{"arch": "transformer_decoder", "model": "autoregressive pixel model", "dataset": "photos with spoken descriptions (Open Images, Localized Narratives)", "train_examples": 101725, "image_size": 16, "horizontal_flip": true, "levels_per_channel": 6, "vocab_size": 217, "width": 320, "layers": 12, "norm": "layernorm_no_bias", "norm_position": "pre", "activation": "silu", "mlp_ratio": 4, "head_dim": 48, "fused_qkv": false, "bias": "none", "qk_norm": false, "layer_scale_init": 0.1, "parallel_block": false, "inner_norm": false, "positions": "sincos", "tie_embeddings": true, "init": "trunc_normal_002", "residual_init": "scaled_by_depth", "optimizer": "muon", "muon_scale": "match_rms_adamw", "lr": 0.0078, "momentum": 0.9, "nesterov": true, "orthogonalizer": "newton_schulz_5", "adamw_lr_other_params": 0.00079, "grad_clip": 1.0, "steps": 23900, "batch_size": 64, "epochs": 15.0, "lr_schedule": "cosine", "final_lr_fraction": 0, "warmup_steps": 710, "weight_decay": 0.01, "adamw_weight_decay_other_params": 0.05}
Rows from block 6, named by matrix and row number. Rows with one number belong to one attention dimension. Each number is 50 + 12 x the weight over its row's rms, rounded and kept within 0 to 99. All counts start at 0. After the name is the row's rms in percent of the matrix's.
# q: attention query (model.blocks.6.attn.q.weight, 288x320), inputs 107-213
# k: attention key (model.blocks.6.attn.k.weight, 288x320), inputs 107-213
q.91 095:29 56 35 45 36 70 56 36 57 47 51 51 42 32 37 55 41 46 71 32 64 38 49 49 48 24 59 57 37 42 46 69 53 32 66 52 70 72 56 50 41 37 71 62 53 51 49 83 49 28 57 24 37 57 63 57 37 32 31 32 58 36 63 42 53 51 53 50 62 51 46 39 51 31 51 57 33 66 60 54 47 68 50 39 60 37 65 47 60 64 43 57 43 32 52 46 56 45 56 54 40 70 60 43 60 39 42
k.91 103:38 40 50 51 44 44 64 53 55 43 46 32 39 25 50 37 51 47 69 41 35 50 38 65 44 55 42 42 38 32 68 76 70 56 55 54 52 35 53 40 74 37 40 57 50 53 49 48 47 62 37 39 62 53 62 55 49 52 61 66 26 47 61 33 33 42 18 61 73 50 46 47 47 56 38 60 55 47 38 52 56 60 43 61 30 53 68 37 46 45 17 66 82 43 47 59 71 46 47 52 55 33 43 54 60 35 49
q.92 091:42 43 68 67 68 59 37 18 48 30 78 61 40 51 39 42 48 66 66 46 56 45 64 67 48 60 31 36 63 43 55 47 41 50 60 51 52 36 53 34 51 82 44 64 41 43 51 40 54 53 47 42 44 42 32 55 34 53 32 49 30 49 44 61 52 46 61 51 22 77 53 49 60 27 69 50 54 52 62 51 39 29 43 58 51 51 42 58 47 49 34 55 58 56 55 45 58 71 50 52 42 58 60 24 51 40 61
k.92 098:54 53 70 56 55 71 51 25 55 46 50 45 45 60 53 57 55 73 41 54 55 35 52 37 61 63 52 35 42 50 47 55 66 32 59 48 49 64 69 56 52 47 55 54 38 72 76 63 29 44 56 69 28 66 61 57 45 42 54 53 53 50 58 61 56 49 37 72 45 43 45 51 50 47 54 42 38 42 54 49 69 31 45 56 55 44 47 50 36 52 43 41 42 58 50 37 35 79 75 66 58 72 46 54 66 51 71
q.93 100:71 35 67 46 26 54 51 69 45 64 58 34 43 46 54 44 61 52 66 52 70 43 37 48 57 53 43 38 61 28 41 33 45 64 62 59 45 70 66 41 41 48 56 61 61 47 33 41 47 87 25 79 45 65 41 54 43 74 51 67 58 44 46 50 53 51 53 60 41 35 49 57 45 49 54 41 26 65 43 47 55 58 28 55 62 62 67 50 50 31 57 43 50 60 63 40 56 66 34 46 72 17 57 61 39 40 82
k.93 096:41 63 53 68 48 37 52 51 68 35 48 38 56 50 30 48 71 54 65 32 65 43 56 37 38 44 63 44 62 37 24 56 49 35 36 58 56 47 53 72 49 35 47 53 44 47 65 32 66 77 63 49 51 52 45 50 77 82 60 52 50 47 41 40 77 41 66 50 69 51 57 83 37 42 64 25 64 70 41 42 45 38 47 55 59 54 32 43 65 40 29 35 54 53 48 47 63 48 48 49 49 63 55 42 60 65 50
q.94 091:27 38 71 66 51 62 41 42 39 38 55 74 58 58 53 52 57 48 76 42 47 39 49 48 38 49 56 47 38 61 61 63 55 20 58 51 47 59 47 60 78 77 62 49 35 42 46 63 52 63 48 42 92 46 56 68 39 41 50 77 61 52 50 15 56 63 28 44 32 48 54 37 63 51 27 70 53 42 35 70 50 45 45 75 34 41 29 44 19 52 50 48 44 38 36 61 44 52 44 61 47 59 37 62 38 54 48
k.94 097:28 46 67 27 45 65 47 52 49 47 39 65 42 36 40 44 29 72 41 61 56 52 60 39 27 53 48 37 47 38 59 63 34 40 42 41 60 58 73 42 39 51 48 47 55 44 68 59 37 50 61 35 39 51 57 69 60 65 39 53 28 29 58 51 38 46 59 46 63 42 46 52 58 36 51 43 46 57 58 56 55 62 52 49 57 47 46 60 55 61 39 40 48 38 63 66 42 63 89 63 59 44 69 63 51 42 65
q.95 093:37 48 49 54 37 51 36 48 55 45 67 42 55 43 42 77 52 29 54 41 43 50 25 51 59 63 37 56 63 62 60 66 27 63 62 62 23 50 41 48 54 52 62 56 43 67 35 24 46 62 48 43 36 46 63 40 37 59 48 40 51 68 22 50 57 38 42 38 37 27 42 31 43 35 57 62 54 33 49 36 40 59 34 42 40 40 57 41 62 67 70 69 45 62 46 48 62 62 55 57 40 39 53 64 60 64 43
k.95 093:50 40 64 54 50 83 25 53 87 54 43 51 48 36 47 70 45 43 68 59 48 35 51 50 26 47 53 51 40 63 44 59 53 40 51 54 34 41 34 47 44 47 51 42 41 53 56 49 57 59 54 69 42 48 53 48 53 55 36 28 57 53 54 48 58 51 35 25 48 59 60 40 50 24 43 48 52 70 44 32 62 27 55 62 52 68 60 42 42 34 33 49 44 56 36 66 79 44 51 40 33 47 74 69 32 54 52
q.96 110:58 68 43 52 52 45 56 46 40 35 41 58 50 48 61 44 59 38 26 53 48 38 55 80 38 47 47 59 46 69 62 63 48 12 54 34 32 66 36 79 20 49 43 42 49 58 55 41 31 45 46 74 59 64 45 44 63 50 25 44 47 45 32 45 46 55 48 56 55 78 56 33 55 46 68 60 38 54 38 60 56 55 34 63 74 48 60 62 83 63 33 53 56 44 45 30 46 53 41 41 18 42 42 45 52 44 57
k.96 103:58 73 44 50 43 44 47 58 46 30 49 74 77 55 72 57 48 43 43 42 42 55 36 66 64 43 58 49 38 41 35 44 40 43 43 38 40 53 56 31 38 54 53 57 44 28 46 38 37 44 39 61 52 72 48 38 56 26 55 64 35 51 52 59 54 70 49 57 46 45 43 68 63 46 23 47 62 61 58 52 41 62 52 60 55 66 38 40 69 14 65 50 39 61 30 43 39 56 62 49 39 51 46 42 51 45 37
q.97 104:68 70 52 57 64 58 50 50 48 32 56 64 46 39 71 65 37 32 59 41 35 56 62 50 46 47 55 42 70 58 45 35 62 57 53 49 68 61 37 65 51 50 51 78 50 48 73 49 50 62 45 63 65 68 49 51 37 51 38 58 54 52 61 70 41 36 47 58 26 40 42 76 42 34 67 55 56 30 63 51 44 40 53 50 56 42 08 43 50 49 31 42 55 45 58 60 46 44 67 33 51 72 28 60 36 48 16
k.97 104:48 40 40 59 50 73 56 39 61 57 49 58 46 39 68 59 48 45 82 46 26 63 61 44 58 53 52 66 55 38 50 54 48 46 70 67 38 35 47 59 48 49 53 60 56 45 74 73 68 39 51 51 52 50 45 42 57 65 54 52 47 81 80 62 34 70 45 51 26 70 56 21 37 29 44 47 57 49 64 53 51 63 33 41 56 41 46 49 60 55 47 60 53 49 57 35 42 63 57 49 44 63 46 41 57 42 51
q.98 105:39 45 42 43 33 56 41 57 47 68 53 43 41 48 64 57 40 43 50 35 84 57 36 88 61 48 69 53 51 44 55 40 53 40 69 56 71 51 46 37 45 35 43 40 56 37 43 59 55 31 27 51 52 57 55 67 60 67 47 50 58 45 43 58 59 48 87 57 30 44 49 44 75 52 45 62 49 53 48 53 64 51 50 62 51 43 44 49 47 53 39 50 72 49 58 36 38 42 10 44 64 36 64 34 35 21 35
k.98 099:28 60 44 51 59 41 55 43 44 63 71 56 51 50 72 61 57 57 45 40 34 64 59 35 40 53 30 67 49 51 65 32 31 41 51 49 54 67 25 47 48 61 49 40 61 62 52 45 48 23 59 36 67 60 44 53 29 61 65 34 32 72 26 57 58 46 34 67 54 46 63 55 60 53 59 75 41 49 32 43 52 48 27 49 44 54 45 69 54 44 34 50 44 58 46 36 46 61 45 67 50 61 47 52 44 54 51
q.99 106:43 48 60 50 34 43 40 62 58 26 55 41 70 51 46 45 39 56 45 56 54 42 63 33 37 44 60 56 53 36 52 55 62 64 46 22 47 51 61 59 67 28 63 22 39 56 56 26 37 30 48 44 55 44 46 48 40 65 41 72 71 58 60 54 41 58 43 45 42 47 49 49 46 79 35 58 57 52 62 42 62 44 64 43 39 33 55 58 51 47 43 17 46 69 53 47 32 40 66 44 53 38 54 54 68 44 67
k.99 105:50 38 58 60 30 44 63 62 48 45 54 43 51 48 48 70 38 64 43 40 51 54 41 44 61 35 50 51 77 34 60 33 40 48 64 51 48 39 53 51 35 66 51 32 54 51 40 34 20 37 52 32 54 46 48 56 32 35 56 44 47 28 30 32 44 50 42 32 31 60 37 54 78 63 41 42 49 75 45 48 29 72 41 31 60 41 63 36 39 53 58 45 41 21 22 36 56 69 52 26 54 38 28 21 63 38 53
q.100 101:44 62 82 47 68 60 68 40 52 39 68 38 82 52 55 53 49 41 32 34 41 47 58 49 41 47 62 71 50 52 48 59 37 51 64 39 35 46 70 68 48 44 50 44 44 58 58 44 29 41 43 43 33 35 38 58 59 56 38 45 53 47 52 66 64 56 41 81 30 51 64 60 23 57 39 61 54 35 42 31 38 40 40 34 56 55 66 31 44 60 49 67 33 55 27 37 36 51 53 44 61 31 48 54 38 54 64
k.100 098:56 76 75 44 32 53 57 76 37 54 47 44 57 64 60 58 32 41 61 46 54 35 40 70 50 53 58 52 42 65 52 33 35 39 38 42 62 39 29 49 56 59 84 58 61 48 52 65 51 54 56 22 62 39 62 61 62 38 50 43 73 57 70 57 59 78 43 49 45 52 49 55 47 52 37 50 34 45 32 49 57 30 52 21 30 44 26 41 65 52 55 38 59 62 56 27 11 43 81 31 68 60 58 68 44 55 50
q.101 113:33 65 51 40 43 43 56 53 52 48 47 48 49 54 89 67 43 40 51 30 51 36 43 26 40 39 56 73 56 42 58 46 58 41 47 39 41 32 46 50 48 69 21 53 69 37 62 50 81 65 67 30 29 66 46 44 62 72 55 22 50 41 56 46 61 30 42 47 49 57 42 53 59 55 33 40 57 38 48 23 51 46 48 64 58 33 57 54 41 39 51 72 49 57 61 64 64 65 58 40 46 44 43 49 64 44 66
k.101 102:72 61 47 52 49 36 31 67 58 64 43 37 66 53 42 70 48 62 45 51 48 20 49 54 33 27 66 61 60 47 59 40 63 44 26 47 51 47 42 34 49 45 56 64 49 53 45 65 52 37 24 40 54 57 67 42 47 31 31 64 69 67 57 43 48 25 42 47 47 39 55 54 45 70 52 67 43 29 23 70 60 52 38 37 54 50 55 61 34 55 71 50 42 47 44 72 52 64 38 35 41 48 37 37 73 47 38
q.102 103:64 33 34 44 47 50 34 56 54 34 52 57 62 30 20 58 38 64 46 67 44 51 60 44 53 29 44 32 44 36 55 51 44 49 54 60 59 48 33 58 48 37 41 52 47 49 45 45 44 74 44 62 36 57 47 67 35 36 62 43 34 48 48 60 66 66 57 71 48 44 66 45 53 60 34 46 59 50 50 62 47 46 52 53 75 66 58 72 38 82 60 49 37 71 40 34 53 72 57 50 64 51 55 55 37 64 52
k.102 103:71 70 53 49 55 51 46 77 27 30 56 55 38 69 43 59 32 37 53 54 60 49 62 38 34 56 38 50 73 64 55 66 56 35 51 41 44 42 50 58 37 39 64 59 47 42 37 36 41 59 43 43 49 60 36 35 58 46 65 63 31 44 57 27 32 45 41 55 33 34 71 39 64 61 63 47 33 49 46 47 39 49 54 45 30 52 54 66 38 43 49 52 59 43 50 43 60 45 42 50 47 50 50 51 57 63 51
q.103 098:64 23 67 58 66 59 43 51 41 44 33 49 23 60 68 64 33 66 58 46 63 62 33 43 59 45 40 44 62 53 53 70 42 59 56 37 55 52 54 51 57 31 79 45 55 47 55 58 46 59 37 35 39 31 37 34 51 57 48 46 50 52 45 57 47 62 40 55 21 48 65 54 61 60 33 52 38 44 54 51 32 47 44 65 48 39 49 49 67 44 64 42 49 33 53 44 60 39 49 52 61 65 49 59 56 22 61
k.103 105:55 63 60 57 54 61 30 24 57 32 48 70 39 69 38 58 46 35 37 28 51 52 42 51 48 51 41 59 39 51 71 51 55 57 44 67 33 46 70 37 63 41 54 40 52 36 50 59 50 31 43 59 62 42 68 39 47 59 81 45 48 43 71 32 52 55 54 39 45 56 53 75 67 37 48 44 54 32 61 49 58 45 42 46 51 39 34 32 32 50 52 25 48 43 60 68 47 46 46 44 41 39 69 44 51 50 60
q.104 105:52 60 55 44 34 30 44 60 59 46 49 41 43 47 44 59 44 61 44 50 36 46 56 54 63 72 25 63 31 47 39 59 42 63 50 48 32 36 66 58 59 42 40 34 47 50 54 50 62 74 38 52 60 48 53 51 52 67 21 51 29 72 34 48 47 41 60 40 34 43 37 41 62 42 66 63 67 28 21 53 47 66 41 59 57 47 48 46 53 51 42 34 32 37 32 58 42 52 61 55 58 61 73 50 45 42 76
k.104 103:42 60 59 44 62 55 39 52 58 60 52 41 61 42 51 54 40 28 50 42 53 61 78 51 71 45 44 56 36 49 49 51 21 55 68 37 42 44 50 67 22 51 52 50 58 67 46 46 35 60 51 63 45 43 50 74 56 60 37 50 38 52 61 66 49 49 58 12 41 54 29 37 38 69 76 69 64 61 44 46 33 45 41 47 61 47 52 37 39 56 44 58 65 39 54 63 27 50 69 62 31 42 72 40 30 43 36
q.105 107:45 63 39 62 67 39 61 53 60 51 48 71 66 37 54 57 29 75 38 54 34 52 49 37 48 54 52 54 13 38 58 55 57 47 55 50 57 59 56 56 72 33 51 18 51 78 39 63 59 55 55 52 54 43 40 45 62 44 48 49 49 36 51 36 47 49 39 40 54 56 53 61 50 60 48 49 46 72 55 57 54 60 46 46 44 54 47 25 67 61 48 80 51 47 54 15 39 58 48 46 53 60 42 49 50 49 43
k.105 104:59 49 43 83 56 26 40 60 41 45 71 33 64 65 68 30 54 29 52 30 41 38 56 70 40 40 42 46 49 56 38 33 67 60 33 58 64 50 48 56 74 49 45 35 54 52 36 42 61 72 57 39 30 39 44 53 58 54 36 63 48 63 56 77 52 67 61 61 39 67 53 56 58 46 47 51 58 57 66 35 54 56 37 71 63 54 66 59 45 24 47 31 50 73 31 55 77 46 55 61 35 52 68 40 59 57 36
q.106 101:48 25 55 57 68 29 38 68 30 49 49 39 58 44 54 31 62 54 48 28 52 71 45 52 54 71 35 49 58 59 42 66 40 42 43 64 22 39 60 54 30 41 66 46 40 69 33 49 78 37 53 60 48 65 38 44 51 46 17 54 41 32 32 43 52 51 61 40 21 40 27 66 62 68 48 42 48 39 65 59 54 52 46 62 25 46 42 45 40 52 39 63 54 47 65 66 59 43 45 28 41 46 48 58 71 75 55
k.106 103:38 47 77 63 64 48 47 68 45 56 45 35 47 48 36 35 28 66 55 50 64 45 63 43 36 43 48 35 36 63 33 53 37 54 59 49 52 59 44 40 72 49 64 45 36 31 55 60 36 27 53 69 44 54 50 37 42 52 30 48 54 40 51 40 53 64 68 01 47 44 57 44 42 60 31 45 65 49 57 54 43 39 33 50 45 81 62 50 75 60 67 29 53 60 36 46 80 48 56 37 46 46 58 42 28 38 46
q.107 106:52 63 35 54 63 55 30 47 31 55 40 40 57 31 60 39 38 51 50 70 68 56 55 47 45 61 19 67 54 60 55 46 37 42 73 59 65 54 33 43 58 43 68 53 45 45 62 53 39 64 27 67 53 62 50 45 47 41 37 57 66 57 59 52 71 39 44 60 54 44 43 58 48 46 45 62 39 58 49 46 64 27 46 64 56 52 47 48 42 48 37 54 51 50 51 57 43 18 40 36 43 48 62 27 51 49 58
k.107 103:51 54 37 53 51 47 50 64 36 58 59 53 45 63 45 64 40 39 56 55 58 42 53 54 58 30 55 54 56 31 59 70 57 59 60 33 31 48 48 27 38 56 42 61 42 48 55 66 37 23 57 49 58 49 55 48 46 45 28 28 27 44 46 22 55 33 76 60 37 39 56 57 39 39 28 54 52 53 39 59 46 69 52 38 60 47 36 40 55 39 33 56 53 76 74 64 37 48 51 57 60 39 38 58 53 56 50
q.108 102:50 63 46 52 43 68 65 17 33 36 56 57 44 34 37 58 61 45 50 39 31 45 57 58 65 33 48 51 42 48 59 60 49 45 45 35 63 71 63 49 49 56 40 55 60 49 78 50 41 76 46 34 48 64 36 38 44 50 60 41 58 38 55 34 44 52 45 55 41 34 64 76 59 48 58 47 50 46 46 64 54 37 71 66 52 67 63 32 45 41 70 53 39 53 34 24 49 54 50 28 40 61 71 64 48 32 42
k.108 107:71 64 56 67 54 57 32 50 51 43 48 43 65 85 43 48 71 47 65 36 44 54 38 57 64 47 61 51 61 34 38 38 39 47 56 66 69 44 62 46 48 33 34 61 57 50 54 33 34 56 44 47 62 38 55 46 62 66 65 43 61 37 45 62 49 47 23 54 55 30 63 30 44 77 51 53 40 35 57 46 54 45 43 43 38 46 27 59 43 52 67 40 36 34 45 47 34 54 44 32 32 53 48 58 78 46 49
q.109 099:46 27 41 65 39 57 62 35 62 73 42 80 43 52 26 52 51 69 39 52 60 68 44 54 48 33 48 49 62 52 53 38 40 55 45 49 59 63 40 44 52 46 43 45 30 53 68 47 53 56 33 43 50 46 40 40 46 43 35 59 28 41 56 33 60 53 54 58 45 50 45 37 66 52 71 53 38 52 56 45 39 46 27 51 63 41 45 55 54 46 35 60 73 67 62 50 24 48 55 31 57 36 64 48 52 28 55
k.109 100:63 50 62 47 60 34 38 56 63 45 56 51 40 59 34 56 36 47 46 47 28 59 52 40 66 64 67 47 68 51 42 43 62 59 52 50 56 67 48 52 55 57 70 44 76 46 53 74 37 47 32 66 42 59 51 49 42 54 35 35 56 66 20 32 67 46 64 58 54 65 34 60 64 45 49 66 53 48 60 15 54 61 37 82 53 47 33 27 54 37 34 53 45 45 72 61 43 49 55 59 69 61 38 55 30 65 53
q.110 099:57 43 58 50 56 49 41 56 51 59 40 54 43 32 53 62 49 54 60 32 32 69 51 63 32 69 53 51 50 57 43 34 60 35 56 65 41 72 74 42 54 38 45 35 38 40 30 18 57 61 59 51 42 49 59 57 59 54 38 60 53 19 20 62 49 44 52 40 41 48 32 48 60 41 45 55 29 70 46 26 51 20 53 61 65 61 31 69 46 49 62 37 57 44 57 52 37 53 27 48 42 58 56 59 75 61 50
k.110 106:48 51 29 58 56 64 48 61 31 53 64 62 50 28 57 44 53 50 41 39 54 36 60 47 58 52 63 48 54 69 27 57 55 34 65 57 46 57 32 57 47 48 48 27 50 40 43 61 35 56 46 52 52 60 41 39 41 22 31 60 45 39 63 38 44 37 46 50 42 40 82 34 23 47 41 33 48 63 34 43 42 39 51 50 46 51 43 41 43 35 38 53 44 36 51 43 48 53 62 47 56 40 46 37 64 79 40
q.111 102:51 39 46 42 46 32 30 45 24 45 69 43 60 35 49 50 74 40 61 59 59 72 42 58 43 72 48 24 43 80 50 30 31 41 71 48 31 42 59 48 45 64 56 52 68 44 56 58 52 54 39 40 51 67 67 49 49 42 40 56 68 59 56 53 39 52 53 61 39 40 46 39 40 47 41 52 23 34 59 39 55 49 68 53 65 55 41 57 72 47 36 53 65 45 52 59 76 68 26 54 55 57 58 66 58 34 60
k.111 107:52 53 65 51 42 41 48 64 58 60 37 79 50 63 52 33 64 39 67 65 51 51 28 41 74 42 63 58 73 48 64 56 62 53 49 58 68 57 54 62 61 55 59 41 68 65 58 52 63 68 48 32 54 34 36 20 40 24 55 39 65 43 38 33 36 64 68 59 38 38 33 37 33 30 49 46 57 39 49 52 50 48 54 48 56 41 23 45 53 39 67 58 44 62 60 45 33 32 48 35 49 17 42 54 34 35 22
q.112 105:65 24 37 62 45 35 53 51 56 34 67 40 71 26 40 56 54 43 53 53 28 54 20 54 55 61 72 15 43 52 55 63 50 48 45 63 37 50 42 45 53 66 42 57 53 37 40 37 67 56 50 80 56 41 51 42 27 32 47 46 58 41 53 40 33 38 75 64 20 35 52 67 60 69 39 47 48 47 45 62 42 58 49 43 45 44 50 34 56 43 51 71 40 50 64 54 32 64 58 46 29 31 71 53 54 40 62
k.112 103:50 41 50 48 47 51 55 44 31 56 57 33 62 67 36 62 71 78 46 56 51 59 35 49 37 51 71 31 53 47 40 59 46 65 54 49 39 28 53 50 52 66 68 60 48 73 53 20 43 48 46 29 47 58 77 61 32 40 31 50 48 63 61 30 47 60 33 36 44 57 59 48 37 56 54 73 50 54 24 52 70 35 58 67 70 58 33 47 44 52 57 59 28 32 50 54 48 35 88 83 33 44 64 45 48 47 40
q.113 101:47 49 49 48 58 30 43 76 29 50 51 76 35 40 42 49 50 49 59 42 57 40 44 40 47 67 51 79 39 72 61 57 50 35 38 53 44 37 72 42 50 42 53 34 51 70 36 35 45 45 56 63 48 35 52 54 27 37 23 50 48 79 72 29 47 49 41 45 41 60 53 37 45 56 42 44 43 62 48 54 47 39 69 42 23 55 56 58 43 34 54 56 36 47 49 50 54 63 68 15 62 76 45 42 35 59 40
k.113 101:32 38 51 49 36 61 43 61 70 34 45 38 41 51 54 47 52 61 46 27 62 33 36 40 51 48 79 45 63 70 56 39 68 57 62 70 59 51 50 51 56 60 63 84 44 63 42 65 36 28 50 37 36 59 50 46 65 53 32 32 63 41 54 51 54 52 41 48 37 57 56 47 45 33 52 41 55 49 45 50 23 35 65 53 71 64 56 68 56 56 41 59 61 32 45 53 68 28 46 52 33 40 60 63 44 43 50
q.114 103:65 60 56 36 40 63 55 51 55 21 54 52 56 60 66 37 45 46 30 59 31 53 38 45 34 55 54 54 60 50 59 33 70 34 40 55 42 53 41 42 59 59 51 58 26 72 67 54 50 46 67 78 45 54 46 53 46 55 38 64 38 44 45 52 69 79 38 75 57 49 64 83 57 15 46 35 49 46 38 46 64 52 44 81 54 56 52 62 40 69 16 38 56 52 34 51 54 65 45 59 42 60 73 36 47 54 58
k.114 101:44 71 44 39 41 38 35 60 51 40 46 50 61 56 44 10 57 42 49 49 19 77 36 75 37 59 53 64 42 65 27 36 26 49 21 32 52 43 34 63 37 42 44 60 59 55 62 62 55 44 71 51 51 56 60 48 36 41 54 25 47 38 49 40 64 58 44 68 40 41 65 63 64 47 31 49 63 79 63 64 83 58 69 67 28 45 53 53 36 73 49 48 45 63 51 43 44 42 59 26 47 53 26 41 77 53 64
q.115 099:39 40 37 41 62 52 58 27 46 55 65 63 48 41 52 42 67 49 39 57 43 44 62 59 57 49 61 49 40 39 44 53 33 39 52 51 52 63 53 45 57 37 48 47 77 65 49 59 62 50 71 59 42 45 45 45 37 60 55 32 32 57 56 47 71 39 67 62 40 21 45 54 58 45 33 49 27 34 61 37 50 37 26 51 61 46 42 53 61 55 66 58 37 43 51 83 35 55 60 41 54 28 46 54 53 49 56
k.115 101:32 55 68 46 61 62 63 43 42 42 47 61 16 51 39 27 45 58 40 30 53 55 33 60 50 55 47 67 49 69 54 49 57 46 66 43 59 44 59 50 41 45 33 56 50 75 33 32 58 46 51 36 38 68 44 51 52 50 48 42 30 48 43 63 58 50 52 68 43 21 41 34 61 54 48 52 40 48 60 49 73 34 72 74 37 47 55 48 51 58 71 29 31 41 57 52 49 47 61 54 46 46 51 63 38 30 36
q.116 100:54 62 55 59 41 49 38 55 79 64 77 55 32 34 84 31 45 31 50 45 57 54 52 46 51 45 35 56 48 47 54 43 44 36 38 58 29 45 56 79 48 31 45 66 28 49 44 59 48 63 32 49 51 55 69 42 38 51 73 40 58 49 64 43 56 34 53 61 58 53 50 60 48 67 26 57 25 64 33 41 53 47 73 62 54 53 42 73 54 57 52 35 31 38 44 48 54 62 24 36 45 53 40 32 47 49 54
k.116 098:58 56 44 60 36 40 42 63 69 52 61 43 50 39 66 57 39 34 70 47 48 35 45 58 61 80 70 47 77 31 44 47 39 59 43 59 37 28 14 46 62 51 74 33 42 40 41 39 67 59 27 41 65 53 56 37 25 36 53 38 57 65 54 40 72 38 57 47 54 41 46 62 56 42 47 35 48 38 66 52 46 56 67 52 55 85 45 36 61 46 32 39 56 68 72 40 64 57 39 31 57 60 63 39 67 29 46
q.117 106:32 47 48 62 35 46 71 42 43 47 57 41 67 58 54 56 65 56 54 55 42 64 73 54 67 58 26 53 59 54 54 45 57 30 30 70 51 59 47 65 53 47 52 53 32 53 40 80 66 66 83 24 38 51 41 39 55 57 56 38 45 29 50 21 44 47 32 27 33 42 47 47 60 39 67 32 33 46 40 53 73 67 65 77 44 57 39 24 60 49 56 64 58 40 39 51 55 49 51 54 29 48 50 34 68 68 49
k.117 110:35 51 56 73 53 26 37 54 60 55 71 67 80 37 39 51 56 44 28 38 61 53 51 47 53 62 34 40 51 36 55 52 69 46 60 37 54 33 76 58 61 55 53 43 54 60 67 68 57 58 48 40 33 46 45 50 46 53 42 42 49 44 43 58 55 60 69 45 57 61 47 43 49 52 58 51 54 42 55 50 45 63 44 62 47 64 43 62 42 59 55 43 64 37 72 60 44 41 54 50 49 54 48 66 46 65 69
q.118 108:35 58 56 60 39 62 35 61 43 46 86 54 31 68 46 65 41 69 43 51 40 68 36 40 57 57 57 58 58 50 50 48 32 42 44 63 50 55 66 70 43 61 39 74 56 45 53 32 77 55 53 65 49 71 42 52 53 33 35 56 66 64 68 35 46 51 54 46 51 33 49 50 37 46 11 52 38 45 29 59 62 62 58 51 47 68 55 39 56 41 35 55 62 35 64 65 58 65 52 52 49 45 39 33 62 23 41
k.118 108:62 40 62 72 63 39 44 51 34 32 43 64 50 56 50 52 61 67 62 38 53 47 63 35 45 49 29 67 57 66 61 45 44 44 52 51 34 44 60 73 75 38 42 45 40 37 52 39 59 45 59 47 58 43 54 55 55 30 39 39 51 41 57 47 49 60 62 63 45 24 27 60 54 42 57 40 60 51 36 81 54 38 33 41 55 58 34 51 44 59 46 49 47 28 52 58 55 51 56 44 56 32 30 35 56 46 40
q.119 108:55 68 51 37 63 62 50 51 43 66 49 32 45 53 52 51 38 45 57 25 54 64 66 77 19 40 68 29 52 65 45 47 49 59 58 52 82 22 47 35 73 36 47 54 30 54 40 41 52 64 60 69 41 58 42 56 35 64 60 49 41 52 36 56 41 48 40 42 63 71 50 57 29 57 59 39 47 55 19 24 25 59 61 52 61 42 53 81 35 46 69 40 59 55 44 59 45 44 53 53 57 63 47 38 53 54 41
k.119 100:41 76 35 54 50 52 16 50 41 51 46 56 53 37 36 54 42 36 60 61 37 43 43 54 40 64 75 39 46 66 48 49 54 53 33 55 36 67 54 70 42 52 36 49 57 41 21 71 46 52 61 61 29 53 58 46 58 49 49 43 49 58 65 42 36 51 48 57 58 62 29 43 31 62 23 47 45 51 51 62 49 34 48 63 61 43 57 56 45 42 68 49 54 50 29 51 49 60 45 62 82 50 57 40 73 39 77
q.120 105:62 34 25 41 61 48 48 67 45 46 54 48 37 42 40 50 54 80 50 37 17 53 49 71 32 58 48 50 52 60 38 46 49 66 60 66 75 61 44 50 51 56 52 36 57 42 35 32 51 63 32 33 35 62 68 42 54 29 45 40 52 52 54 56 62 36 33 55 53 46 44 52 40 59 32 37 43 45 55 62 41 31 46 68 55 66 67 59 42 49 58 48 57 32 58 55 43 61 45 45 56 57 51 32 67 42 44
k.120 104:44 35 39 48 69 32 49 64 48 45 40 52 52 51 47 53 47 50 44 32 36 44 47 52 21 53 72 41 58 76 38 52 37 63 52 52 64 46 71 52 72 68 39 58 75 37 47 58 56 47 49 37 45 47 38 73 62 40 54 75 44 48 38 44 39 41 46 59 48 50 53 49 48 65 43 44 59 59 62 71 43 32 44 59 53 56 51 38 70 62 54 19 46 33 60 44 58 65 29 42 36 59 57 42 49 70 56
q.121 107:52 53 49 55 49 44 41 56 49 26 43 61 71 63 49 49 45 41 45 56 58 47 61 33 37 51 35 72 22 35 53 55 40 48 46 57 63 72 55 55 74 43 41 62 46 49 39 48 63 23 59 54 49 51 59 42 71 47 35 52 57 53 42 58 55 63 41 50 41 49 63 46 45 74 49 59 32 46 57 40 49 56 52 41 35 31 48 67 58 34 53 60 41 52 41 45 38 56 27 76 67 44 65 44 60 33 33
k.121 106:50 50 44 46 56 57 50 40 47 52 42 40 46 50 33 27 41 56 38 39 35 64 40 35 46 63 56 59 54 33 40 15 47 53 59 32 43 55 47 28 58 28 37 57 58 44 59 40 54 50 52 31 67 50 49 55 42 55 66 40 41 44 61 63 42 46 41 50 37 59 51 66 26 50 57 54 50 60 39 67 54 60 60 47 67 63 66 57 69 50 47 82 51 37 49 64 41 75 43 58 49 56 83 47 43 50 22